config.toml
crop_scale_min = 0.7
norm = "rmsnorm"
mlp_ratio = 6
bias = "qkv"
qk_norm = false
moe = "expert_choice"
drop_path = 0.1
num_experts = 16
pooling = "mean"
adamw_lr_other_params = 0.0025
lr_schedule = "step"
Rows from block 3 of a small image classifier, named by matrix and row number. Rows with one number within an expert belong to one neuron, the router's apart. Each number is 128 + 32 x the weight over its row's rms, rounded and kept within 0 to 255. All counts start at 0. Numbers have three digits each.
Before each expert's rows are labels from the 100 images, of 14848, where the router gives the expert most weight on average: "patch colour" is the nearest of a few named colours to the mean colour under the peak. Only what is clearly more common there than usual is listed. The data: crops of objects in photos (Visual Genome). In brackets: how many of the 100, against the usual share in percent.
# router: router (model.blocks.3.mlp.router.weight, 16x128, trained with AdamW), inputs 0-127
# up: expert up (model.blocks.3.mlp.up, 16x64x128), inputs 0-127
# down: expert down (model.blocks.3.mlp.down, 16x128x64, transposed), outputs 0-127

# expert 5
patch colour: black (47 vs 16.2)
router.5:158144121112109164177133147139138157153073050101118169075178050116130130079127127092113152168151129132158103184192106117100171175177117143137168041149104100148115192117112081186130119096147124145151100118100141127199098121143146106110146120165130097127152145105183142161095141162162114193105146098133150148150102114105108159109142126163139087120107078103177101146127107093180092171069
up.4:166140129184155118153143129169082106110113094091120071089081117081132110144174133106107133067090163182116155109112118123168070101135182154120135139169177111169179123092099154110124126104155147089160155145085087124158110109148101115108133164106090113170115094096187062170110214112115093147113092080146183114114138157136142091107148097164184187081161164131159099098104100129193126140130
down.4:137122094098142100119105100169124150175112185110132150122073145139096065122125075107071127117135134097136059091108155154119115147194137098109112070099162177087139144162180129118197160127155075095156141121106116160161082128079107147191113082105125112089103106136171183090137166147112141160154115142099140170087139094078106124161150096113123114149095126188134132168095107117068164076202
up.5:136155090166169146082130092098091157106095098142130079135140104149134115138192192182100119121119127110126125107144138062155059097097196111155197149082086109103116184142124099177112159077095171167164193159119176097118139136118131156123174133119143122148178131141172163168067202120096109158121138149174138082140129077068123147101147119156121125074109146141089139084131158123151100120121
down.5:109150117131121112180161142169129092113143151095078151167126127099118107074074145089119154133133096134117050182111148247119135127105107161068181112152119162099090099163141120077109172184120073076139177113107103166120153135129155129137096115140165169096091102111124098174140122115126156135167117129083105134153191127153135117137120082164158082061125146120058116128173125156098156156176
up.6:126146127119176132132184088119070215127143118088145127088085121115106119048096101125125169092133083156170103151122095130167107104109146141173111103124177148135076159130144118148111102120138129157157107072104070170178099081117096117160126121128197114128175115093157164119144078146141152124196162078132084164145081165158144145124107116081118138111068109167114093090127068153065091165105
down.6:149074183139103090128170136042112081142129127084112127176153084129169121152173176153149067094093142145107068076191139097104141121142113063111126095112116163094044188132103131135117093132114096089160166179164102154139129121168089102125128123125130114120170186112160099155085129085141117138107142120109156144187128171135130156141140100095102074136164046150175128115164148133146110155143
up.7:106110175181142164096132153145134090116151145140148079124153095086123113169094182149132094128103117147134154128141147162160116173045106144160141059175053136128132155094105169105162144100100137096167151093129090146092168087171076157113128211124094107147127141148094185102131143127128132113116093106081124074169069108154070149095098157110124145101122107070158119140068102102106187142076
down.7:138128147116152084131080124159159152127110117104096160183132178099098122130100122170104165136088111117080110175086121147187103095132046129145208143090157123124121056139111082128106122157116101147107183097167103123161141153063086103071137094090170130191141151171091116135058083168130144130140133165123120168125118136136104125089182125077142159126070084182167113143125123151187143128164
up.8:155157161150155165113163169082104106135167131101173132162125156097085160117128092137124110160150096119097131110158078195117094105128096050053169106156145132086132135078160198171080148146098068173055117111113109087141054114093163069117087105113128132103143134103173115159094129090055100116098146135162146146113168103122084117153149115137106151102126168122139158178177113117126130107092
down.8:081119103112114115160119140155145146118163161203117083054149114121121144035093136137085144159130147161121110119178092154117057109149090112130059085161102170129140102202112118112084160141136139143125114132106107132105070108159144161110119179099077127134127150139097112133129096165069220115160151129099091076138108157113150121123124154144184125118086149162103177213104110145114137084140

# expert 1
patch colour: pink (28 vs 9.9)
router.1:128112206166084177091173142078191102141143115091132127130138093165162167123112098128126066097122153131180190165105095138117099132151122142107050113142140156063090129181105131100093149144107132152109051158129124149160152087157133138116159141075152152135185142096125115123103078113193132095139115173107156156119093070182110176094086152126141105167147165189089149100127118159084132115126
up.13:107106127150089090134108164057149084104195113199158074162185099105114147132172125145118137189164155117153094134158171087076140149134126141130081143100086167089185120048140099113110139070149125160158094158139137111100142171150211092108153125133159125103179107103116157120097152104124085115126155086139139111131142132116126122123118196162114093160094090119129117131186128073127148212138
down.13:090119131154139116091155136094108082197147090120179151143096201184117100159113129136074103130184092130139125137072127062150146131078072125104135078092147140087048107138235126133128113113146139143173157129133098069130123109089144148098054106141107109136142097151136135117123170147175092144091132165172131112171130104126165150139110205164075156093129126109138094153152097123139105109106
up.14:115089124155127121089145155107132175201150129115123096180117113113106112124045166164177142147082110095078103110099079074105078117136173140142151111117081098148163142136150153137094070134113140105199114066193093123145124106141112121092143131190117168069178146138097137124082157116161154162194131103193155169159163115149116128146113149091184108107172137128125087101096169174094157140138
down.14:181093079071135125142113134150143182116116106143114137152148153149099096101105065162162125060135095153146120137171090077060102148128148163080111111121090086146113118109234150073133114091101146111073123122095177130155138122065115123051130131065147126095127072092146124120136138122143119148085082124183102129175118058144108125120132162143107131140166175094177147098147131130185128157137
up.15:109100183139151143123132109098088124086113141101190122114139140115140093122086120117174176095105141136128138156185137210095112094118080168143152154135038141205126121118082165179151086183146197176182144087136078069093085130105141083081119096163130104145128154079124162140113124137087089118149113147134134144103097141092176120120106079079122061096138099129141157144121116159165163139139
down.15:146145127117165133139144122126135167082129120145113130150107039121159156098132153124088127148112094127075167084124087120136165179168097137151156201133111112072183140141084142158094175100169101106122105118143107092125093119050117103085099132167101140138150091145131181139085156168153126107075065160193085168100037112053151154117162105104165134098136139135170099118176110140155120160126
up.16:169162184126109084163199146129071176112092091111110119099136119106148143147182112141138105214084110123140150164119174063094098196080091111089108109161122097121186126098088158170172106108135179131124174166104126135132069122131085116086162127090143072137113122153166119184122119113166156131106131118166103113144085118153136083079125173077091147137151123124107164105086163129119156187097
down.16:108152130144106147144103136187134155145154169117129098142147052164107172096122177097142138155127150118147135143144144106090179104069151139096185089174110069133072154163150170141137102159086137152156117142059179097102080133144169175133141157154080157138099130124115159105122079161078109123096109063069190131178149106175090170146129109142101118111097109118152150095157118108210087077148
up.17:117116101145143090146138125077149134159151122140103174097203140123174189125101137134127117089165104100118061173106137158129166183132114161202139129061225167103103151099145093110110123120131159122179135208162082110117153125189116175104123123154131127118170123136085141108161124176111056120139097107070162124124080110080096100140148094140088178151124123122157108177119095114148137075126
down.17:100109179157091106113143197115160117118159103073105150101120189131140109118097191131148114143171066118118133110095117059146076193125060103130159147145062097162154142133124091176182093148165126118149182121169102069148117097088097173126175123106149097130141144164199167122101153108115090101137123209168149128123101098146148113164141175102154109111141110140076092121129107136111097134182

# expert 6
patch colour: brown (67 vs 31.4)
router.6:146101126164058175107158135103150155151109161115137091138105071100124149145089199104131124116143085171149112128118103141134128098178102082138112153158080127130154104105086146128116097152213177110108129104181112099174136064158120142112132143153163127174110179160055169129155129119152137123096146094103126086183179141132124087146115151119099153201157127103141090229133144097101159198121
up.0:113137127174113139102181156076140165079114145114146131169171133089187109059106112068082145125108121133179156160122116099175123137112123183111145081118097141139151155128130165127134074130111214135171185116151136118108148160191081117061160161115125111106190102083088074140098080165139131144119080157133164098145114154125135111068059107081104114105132163114108052136139153106124122092132
down.0:099178142119125103109175073132119116072084110163185137086094126055119160146146114118123146124154095079114131057128108119134133197118196127189085107116103123135134115157152105179061218140150081179111125115121091102077154129199140115101124096159149094137145141103151159137109141069123094138125128049132096071161170088122145122132137187116136136115081119134117141144141103154126099175164
up.1:153104101101101169155175132094115134139163093131088150158156156111078188155120126145166112136131124141093173127142116091169178087117090129086087117119134191119080102163111126132114081143151126111103095187120137145147103143177147164160078128100095145144096080123092163163169133170101144095123113162113203070127129060095060144099136115147143166184208088156119172134144079189091157147113
down.1:102188133104115079151129175124077122123134112124090155114140160149092110134092042155080114204136160150129153175119093145087135171103122084136154175132166103116135112160098102149197160105143119158124161124158153168093166165088116124116079113152085108116140150153155120110068127106176127128132139095120048085157093089126127167142078116170165190104106145098190097062143132133082150120076
up.2:047136168107117094195077199143142201100101155130142133117141088175133129133121125149150131088105146074136121150142177145045184144110135149125178086115119131182145169188104102152128170127133129157121068135074117158158127144096114131113129105130097108068145151111144106108108142198108106101164142141128095135161139093141100143099136160123144175173134156166128141108172137094155036172184
down.2:157167074148148120116157113066136162145092057129091116182187098153110089105141142108119057164123082177176131124127157109186123091133076126109130160100148117117125087098148148135092093148146167162125112133166115170137140130136150137105121191183104147211141122165125107125168153022120129105095143126118115122096138191075122052156151084157123114102070135114133124114148109170115109083140
up.3:140147164066143112089116135124133138144095218117124157114155124186138076129151136124160114133155136102133175072138192133153077174133117103077090161106131151108083188190157112150071127125108136111103138041172182109204141123143155131133158139091138144141104125137133136107152146075127169145145127120164076113128150209102113155143171132168146079138101144139101150165044103163166156112124
down.3:106150112114183190143113109128127120100180097173136122149094174106102130115124167112178194055146144162214166117107133131148123033156150077159173157146184080098163144044125137162216107156085074128079141149150142113157143104154104134126143127131130134155146111163163104179126149156085116116098073126134149109138141117181060147120096126130133135128155147150099118158121140103135116177121
up.4:118087124110184087099187174131106126164144111128127133181097113169094158085154160172187144162143107136122155144181089137171193143158112087143146104107134134084138109094112191119091116089117109080088133140123188122214107104079108169114105163127131144134192160152145148102112046116095088164078113169148138106128117114186146109117058119178159152096121107097154162132135143118124190132147
down.4:138093137137111104050125156054092164076156115171116129109175075078112118208129078114091177087138121177092113144148153140113131088073109094124141158120120106170096168152117081184130117141126161116154055137100092113091136154161132146142158113148152168117148102143141080105073187109110184094139160130064134131166095148107109144099096153149157107156079116093150173169126076092109128094122

# expert 3
patch colour: orange (31 vs 1.3); pink (31 vs 9.9)
router.3:111126117135164111113127175085105128142152143129178170086156193077150097152174087126079118162118124086156169087066088143105194095140149139087084109161149121085110126186160097102142148153175099123136104167168126100163069105079176155155102162131161106131138082076133144154122094096120145094087099101191145119144114164109114140225113165181079115130094167140131133118100100164110167105147
up.4:093061146109166082133175099151102056116175144142097093118085106139091066199145126057115135126138158139199087174194122124111145062132112173154168076114151146111153123123181098110095124138131139122105160139126115153127119209176137165151153091096128125096100155132152072114202128143117120140146124090107166201108125140093095140135176126116137144099131164131114106105078127149093158111083
down.4:159151122157139134136206117161114095127090121156132088108172117100171178118088074163161095069147162112106102075097132058071153114151134124133107156133118104136119105113136181162131050071068140165114087145144089131135132098143110126071102135136195130186091099095148161165180160153171133134181128099098093079153124089132169131106142180073116102142148146127100123171122187168117113123091
up.5:135133194090114163150133114147126140129135106067138170112175133141049126164127159057131123092110136073108103110087076133146176177070087152124117136043113114157137186129183121070152166150119147108174118103100158176134084130108108117122141095139098120101163154127143100157110111120078153115108119095115095118151135107112066138130115200121097128104084206177195109100088115131075142146148
down.5:096134103150120102089165149110128102114139121157083136155155103085131120148097099216138120129163100071078147175152132133080089099109157122132106104169121158060124105136137159179092194125077119135127125183146151118196156096157136113125166232103146135180091131118085191124151133153118097127112126174133129096107110127111153152103069080105114147145141112125077113120147134089164070038136
up.6:164141157095138105149145156212165140152132102159135078107092161070119144099155142123102088131129157168104179152085109040160130127139169130131198095119121143117133170134097148154108096136082135126093127123092125114102119110104109086149118087194108128038118192128093117128170156145174116154153101168171128191089182138099135168151076167099110162124139119143118156133081098096131132042143
down.6:139096130150099213072134043106149121133134172124162142177113165079064110083088174101156092138054105109150132166160117147142131133165146129105159135102122094101104072147138163056166115082158113176124136130151108069142143128070137145117080101091143158119124113126153135172105134107109136075093131158138135220099130130190150098101172142116128131109093106093139165109178139180163117156124
up.7:163100115110094106129099087119152150036139099162147158182119140176139077144132123152183174130110139055082174120169076117152132114151122145158079157138121194128136124108153095061160177109141116176113047092177106146167133112115091089106132100149168116131122113178161137120113157121098096122091069108116104056096162137152144123178165134121145131111130128121148088185066163097170143121145
down.7:129153084092211137133070125160161121152101134128108203075131122129140183142100184097095180113117044189132144175086165104163082130142127096121123085107142132102108130113152154146168177149187101122101152136126133091089166104120157118116141169123162163097159112139149190166124128125135155086187106135137165149102157122169087114096149144134140091235159082142142131121128144090101094092123
up.8:150134106171118137132172151137092121078169084109121142117186105094155089150073094115144154111157121152073091114113141123052144117076153159124123138191148152123105161137146199152086112168151091167151088113097084104100104120081121172140105127118128112075109115092133174120130094105162115139145147148182146190089125143102114161193052090161094082137116145133122134140171129131083235154107
down.8:127112133129139141152031151112101122115151103168146170161155143101138138136110157113161159159117129141136154179171111135071126179145149153130139211091128114133115077184124110131127170138126186183126136165134120145149092053116175022182162135160178096141153107146101126120082144121126192138093087119135149115111150096139105096111104152115153145115098115170170077115062095111116056163103

# expert 10
patch colour: black (37 vs 16.2)
router.10:132116084087138087109168080131086155130153124117090105185101166098081139115099171065105146163134142137104081159152132103159123116099132158194140118101133111158118112085113160192119130126088162101136179114162104173139181137172086134154135175147064128154107153140128136142075154122127092239162147109123108110087201180131118084120157109072146103089127126090148113165096169191110099131133
up.11:137136149162168103127154130130077077116151113112200114147134166110154125154116148093103161125111098148138118085148118144154088087097082162117181061161064075076140103161123146140113103129098183152137137139188119145151122099129131161105129105139149132125123115144081106044152099086047136061146095162165154207154083140125091174131120130121160105146139076111139135093073174160135152163060
down.11:115129127078103144207129158104192157141119142148156135165168186140075118168070122169123110106115099134123146155142105096096129152127124065056154133131107127146124093143105078181152074101165112096084130135124041161175089103151167122143124152126076164105143179111147143153125103122089170091106172132125184099138155127132142159101090132094146190185090119120088076133149076169093166092118
up.12:083140117160152149138161144144117134087098097167157140167099112131200202108184102113154071124147087083142116110196094118127076135124079173113129111111125175074175135091110128131147127112156073144116177140152151168075180140171111124142191103140105198120109117184161081135175193098121145119164168117138130109127138160097176129050094121069111105121159116133124109117132085112099165107150
down.12:117172135187150149075145097120131108143080133132073128130124193159118139079130132156079164146146100147082119107119141145164115165160117077195185144105078116104157155131134098093103143127146107183073130126116153170114115181130135064157128111084107150100108183100174159082101093166094151153150141166104140108101101146118106155122135192081205142130113094136173134202154132105219127144128
up.13:119116085141163153094100104089105035122088095123123119171092173109092110122091174175114107129116141149134070106101105179177100155150157151195180162173066067136124149137156133169101146152163056103134113132104096129131175159153172113111099151150165155127117139184149094088128159106177154087149124187101122106116132136140163101170102132114124080139115186132061133121125096135174169077154
down.13:125124161114141146147117144165121170178105080117127109123156083205109099154111138153223149179203168152115151084119128174167164139143104104173135161129169132127077139136098130140130126084101107099152132095126124152170106172126086127109100122089112128108113106123144105102098097162127124145111159160160100088160151117190121191155126046105087128161187197136104135164179177123120094192077
up.14:163124125100102096157128097178089138097120173170125091100063145125158117137059172112154120065133137140115093145132148140148128139168166130173115090101138186162104109087092146147173036111073146146058147133093110170072136099153114145148140081143100167134131120150165116142128104120159094095121152135143149192137058143154166128146130151153164140136244167141087134125106109096168164122137
down.14:136146107171115126131114090122120122127074106064153226075112115124109094086149099129131133153149169123102163191107110168088109143109148196136140191091160204103113128205103117121138094111108147133130100098111149054107121168081126132138155072112147123148160103120088082164100147095119111110161180115092074103103143087132130142132050166156138124177103149131102155123162085117141194103119
up.15:167089123132103097136218160119132183141142038121118141144150170206145113112126129104125137108119112138191148066111101103187155112101109137091118142133129108105122113112083086137071109191157168094142199101164104124131146181067096143192108135138115088098129120124163138115122146089096134153097091068127112113135172155120109052142092130129096084198118121131130100126124128055155126109123
down.15:078174138124122162110108195150181145142149195123139075170134085110143173106110134143074181116105109120068179153095134153106122137070113110161112147152132077138107152161142125160124116121194137135149102164096080093152042157149152072144186130121098101158136127138116136083083154151133114129201104151176184148125114163138171169131189110142150146094086071138090146128127110153119157089172

# expert 8
patch colour: cyan (27 vs 1)
router.8:102113163107103088130144187133182144120116080134041104112183119177119134107128130192162143119153152179075142158164115101102126168081104170128136140055177098179186135088112135110136137112155152104142154088123106173098186096128129097130072073091068174141102102146167126101125158141097132139128125166086099107156131100138130099097124063090150119097129086119060145117167099141153086113076
up.11:147073155144179108117113105113191066142128126134163072150165134151117121141090116153101149169113156146113134115098093122142165091115197142152084079124181127120204071140150130169171105112151154095088183144123102154091103128185194136098038104164125109091122087090192142088125145174080115134098132090108139100071107103115120094123118125150156124174135163146163153139135188124108137170092
down.11:107137135161106143133101103143080148155156145116128174134182112053088141108155204084139103108132160174126115185140138149119116121065125103170079146149126106131095153100077097155084099036071152129118149148150058144127096156159161130188133131070159121121115179155077128118147177207111161111020144143122136151120176146135099139156130139114131135118116098158109134142103159099098153109121
up.12:068193134168124107122103158118090120116152129124122129079125129150140097118091067208052110132214077166138143108125153083131133162116141056142076132146152147145108132190133197151169142143078155139113129147087108154132091166136166117120104101133168148143124170150126146190120126171114122182140105147122130162128085141138065114110144103134095109173179163164091182117120080116112112141053
down.12:093155184132118118151061166093159163154177110199130111129109117113153167166091128144075112128096130101136073128109151160151113138109088160154131145094083095203117113077107083167152158150152146105134142094160110116076167149171088156095162136122152118099179173105144103131179120114149172083148136112163184082117131110144156131123181141159063099088169114094175151078120159126115108063190
up.13:113134111135050138094117132135178052159079129117151125113142093180119146130158128197113118114144140104151097167169076139176142179131151140116182131139174129102171144096114104105102134154160124039128153168099171130101157105145099132078085099181155179140152161128089100047126186123142112107122091151125123118130131123141078148118130163153129091133085073073092132185203182116108142123132
down.13:102099165117122128152156133120132146143114070104116152154185123089123176137150092119183167152186069100139102168044110161161090154148124157128135078100136087146156078133072136145100132119108090124094139166136154154094103142172165119089157078096101153131118167128133160106181082181113135136162131055129066172158157165187112131041122128110122112100052167145117160117104150123090110129107
up.14:070153126191139191177171124152190055143148105117120106106101106109112082138155180130107102153126134143162139137124072165100184146151150157124104106134126151112119137125082110126151135088105100102125105135065083089100099082097066088130114072080090138097145165165127154149099103096151138127116076133149058106171146105095142127161065137213097148090148133099130156077171140157174123097145
down.14:162109172097134109094188157152125168156109167104143148144115214050136181236089123159135178105103126130157190173142105134145107131129043106127153116161124101141146152091116115143117152145172125106178162098166069146136134101177143164136142098141152162139144094190123089146093152091181158139116142120108194157176118161136139140086137096128130113109090132153129129170106175149135178138118
up.15:134100108128183060145071094149112126144107147122104104143086138132147114096130100090112136167183111146149152192106092103060164140133191111126130076100102114111118125107181112101074092170115090179079134064120092196139119127090098132091152090163128169149136125147125073119139175118070176155111166099116111186086202153130080132102099100106128101111115100141123126195093138134156109076151
down.15:097140107124109208105057133089102065149158127167173111133133086169094177107141196151104172178101170095131119132116120096100151127101112108118146123173146124080160139133150100137130118151110104161105176109103102043104121122207119136178125099070151147113131160055136173160161111143142137121168076157140126087135130139159139077092147144150096138204159095156145093127064109124174104129103

# expert 15
patch colour: brown (74 vs 31.4)
router.15:119153108123159131075089112159107082120148170130158143101104169211117097156139143163138072112124159130160138104064135114136195098159184103137128151133124119143108186182167102100109181199162097136172152152107076140156119133098174129118101157127161158072139090136103110151157074120110129143090059126140098075180135130118119122142141131197135107121070172154079175098154087168085143094110
up.4:071155106115146098096161226156118103093115131090122122095104158190156133186086079147156136142084164152153146107154170121104102109053108174070151137188099111117102143110188178094080178173088167156095139164124066125089124176131110136101124168113126114149144153166190126148051163152096165128089133147139163162109144139122113123153092149138121163076103094132151127112150132148138135162118
down.4:187149147108150113096070167120137119121133060154068208108162137159096226088094158121084129154109171152068075090116089118124090134081162124113115120053150080172138173067143093084154122109140147119148164060123145121136079140113138130100133148150131164158119105102171071109121174087152139136114147156118169092091165124095122151141106147145111113121153123153136093118152140151161188091134
up.5:138086154127089156181134092129176092160081145152186106133197074138139126123089186147070103167073142127093115160065138122091098144118125144102126101165108167102161114146086147096200133100098105127108118120135113175097143127145153148146062115114144131165139079136110114145086148172103161064110152076155149073163122111102114122182179123100082106197114117119178181182109080124132142116155
down.5:113133076135162094133089124157071124115122128114146097145089130129130071126140101136130160143075115125120119145132105166136154084080092140233119086100109130127124120157130087131135088140120110139063166189138134161157169147151130152094152179163131142088152109143164169117127063117182101188083127087117153141086150130146091120117050190123116149146068129134093037097175127151192086115140
up.6:086119148134130135104196107126126114161120148070132139196226094082103109118090172103118153144072151185135092186117140128117114080142122050098123115135103172157157159170137150179088127107143158134074110115098031133093141104156133108143156167166132137091158166122118211165122124121134069103129126082142127157145147162124131132173094140065153086131097159114138109115126177098145128135111
down.6:177100207127123062105133100111111154128157126136072167060156080080061073111100135154139134106125095132135124130107155097120157134161091166119094116143138112138141125144108151113168090069131114099099142172168106123163115141104108098162071207102128166144199150144166159125111081122099170167127142063166156065144098116083129152167065080185144159105127161127166144112149099111142128100141
up.7:140095120130118141173157135114091131152138110129131121132115157172144144177109047122120173130124143115113153087188140090134149129137100074139082116117156140162058190037151094141142174055138145102116069136111076119195141146108073149116141136101185119131119139088186139136136114132149175102098129162150101147159167115176096139139112155212136140103135081150089173081146186096107149162088
down.7:128175156172069135087091126148143076119137128144156141114145134157108164134163157202121137141122139086125107103140138103158127079130084113049150143156163123171120112180084147142108172113109138117138145126158138147135147129164125140122123174098231143160138103118138066144140197137162150130219073157138068169160149150083161076107144138133111149119133070073109172113088095092062134116121
up.8:137129089149143165161176084096111074098169139139153119079086146136117103121164108188129106111101139118159074132112123104199153158133134185137174165120113180126132119123092089116121166143136107155161099189137157101119103133196084216178103071097121214116114134132095157122136095087103119115096152183139165125116075111170160159204141072081082159151131122145113125114113096133126115133164
down.8:130117142141146098042153095133130118142085132135114167133115064136121063108126153100158110156144086165131069083109113151139191141121111128165111124172134167176105152159191185137105145121186175129117148119163107094109116133090122107084106145174158126063120118127175122102088176112044106148143152054128136140153176135128070061113134142078191085103157117167138076154093129130137097122136

# expert 4
patch colour: white (86 vs 6.6)
router.4:140197139136145104158155182162181137087146139152111186115103136093121094100141093156152074099112101076140108180186153133137137099118112179104172135116163187143192073145146112138145069063184138151147175123123159151096148092143111105123046120089085180093107112162142115067155088128130137076152158145134173129169090122138144166116114131090081136107091108108100146085130109082183118120124
up.13:124116139127155113091085165120100185158137181154130109131091145107110069101150085092189150145183153124080098100127141107132093111143167135111095129141099113172062115085170162140117095118127115146165156070156112110153144090121099142098087135123151199133155136103159147094140073149133197119177180093137142153109136143114082134205108070105153091116156169070142158155057185061119119124135
down.13:108151163147109146063136155145135161096110170155168174167096154160155135132100189136114109130151112176123094099096164120130116137080163136125124089092155132053134161152112124183080150114160161123103161209098140170078176112169128073161151084171089086132201147143183127176127109134154111124092122086122117115107155123127087114101157080110118177153099099119154128156114071206113065138118
up.14:176180137151239080121101134157127092147121129187133144159114145135123102154129126109071085138088106083231122101053118085061151166117159082141066118149116090132104125157126110154144168121098115133191147161091126165193066102143136132102144123150139111132093159111111138121205118145138139119119160135138144149122126165162175102115116116153167106130093150149070149158105131140180122105161
down.14:134144107087081130109082087117055114135151097086093144103104150103093175073154116164089086098161140135131186141139077152155129120170123203116126085133125115133135166076117107137154169158086119185140131080123144161142130114170117148092141142179090126081116152077129103168119198092102138049106162177106145127095161182119151114125174096096104174106093167127152160106113186107167147076137
up.15:114122106109145124090132126175082106043139124158085089113144126149143153092153134085163078182135184157111170114116129156057118092138111161138085096124160145131114114124131124094173136205082074175129143148130128125129095106126096149253099157178133084157127144161171094134168141105083154119145167139104099044101124139146123126167087142153109127143137122161105095122094185134141133104185
down.15:162105135090104137133181119136133126132135132143163105118136146192052148120110079163119117151145085121163138181074134112148100140078123173114131166103184101112182117111115125130109086132126116122204128098144106116132110130087119078152154102135060119113146082084144154054106138139173152154141152097098164114124193137103174152068198095100182115155082180112169139174123087093078089160078
up.16:144131158141108087121092145150166127088149180116089108116113136172134099125076108172205211121181128171136134072150151089106137091129103093093161179113145183171132145084158153123135127123107123111161156117139180099129147141091144136108145080111142113156114134136125148089132158082138178110172115107151085032089127109144031120134148161130133157132136096123063064085078164126147114159087
down.16:109121090126131076096129171109106123129160141105142144126083183194199078135139146124138127131154120082109101153146155159110155109158118128132129064046106150116133097166099116168114138094148096166155145094174162127178106127078131141160137051159105096114132159181100109116074147121076102130079130163086138200120145142117155169115168125144087093061177174131157116158100067161092088156164
up.17:187138157148153158120129145104230132128144087122169114129124095168186117104112141090157095131103114111161081153106115160102134060117140105145117136149063146147068140145107143121143178077076109046174131111084104154168162118090135137100140129134160093082105077080137138149124178151210093128105130118131151107211151143155155086075135116176171096158158109144139112166095124116149132102101
down.17:196121095162172124134109135103071137162107135151160160136194144192109104147096136133086108089060130144078108102128140101101148119158161126134127111141124135157199149114149098095124122070140133207123128116164162130107159143129086110122084154125148123157035084113086194091154101159157132094149103127109096081100102062117111116150096126063129094085154138100158153160082169091127075167154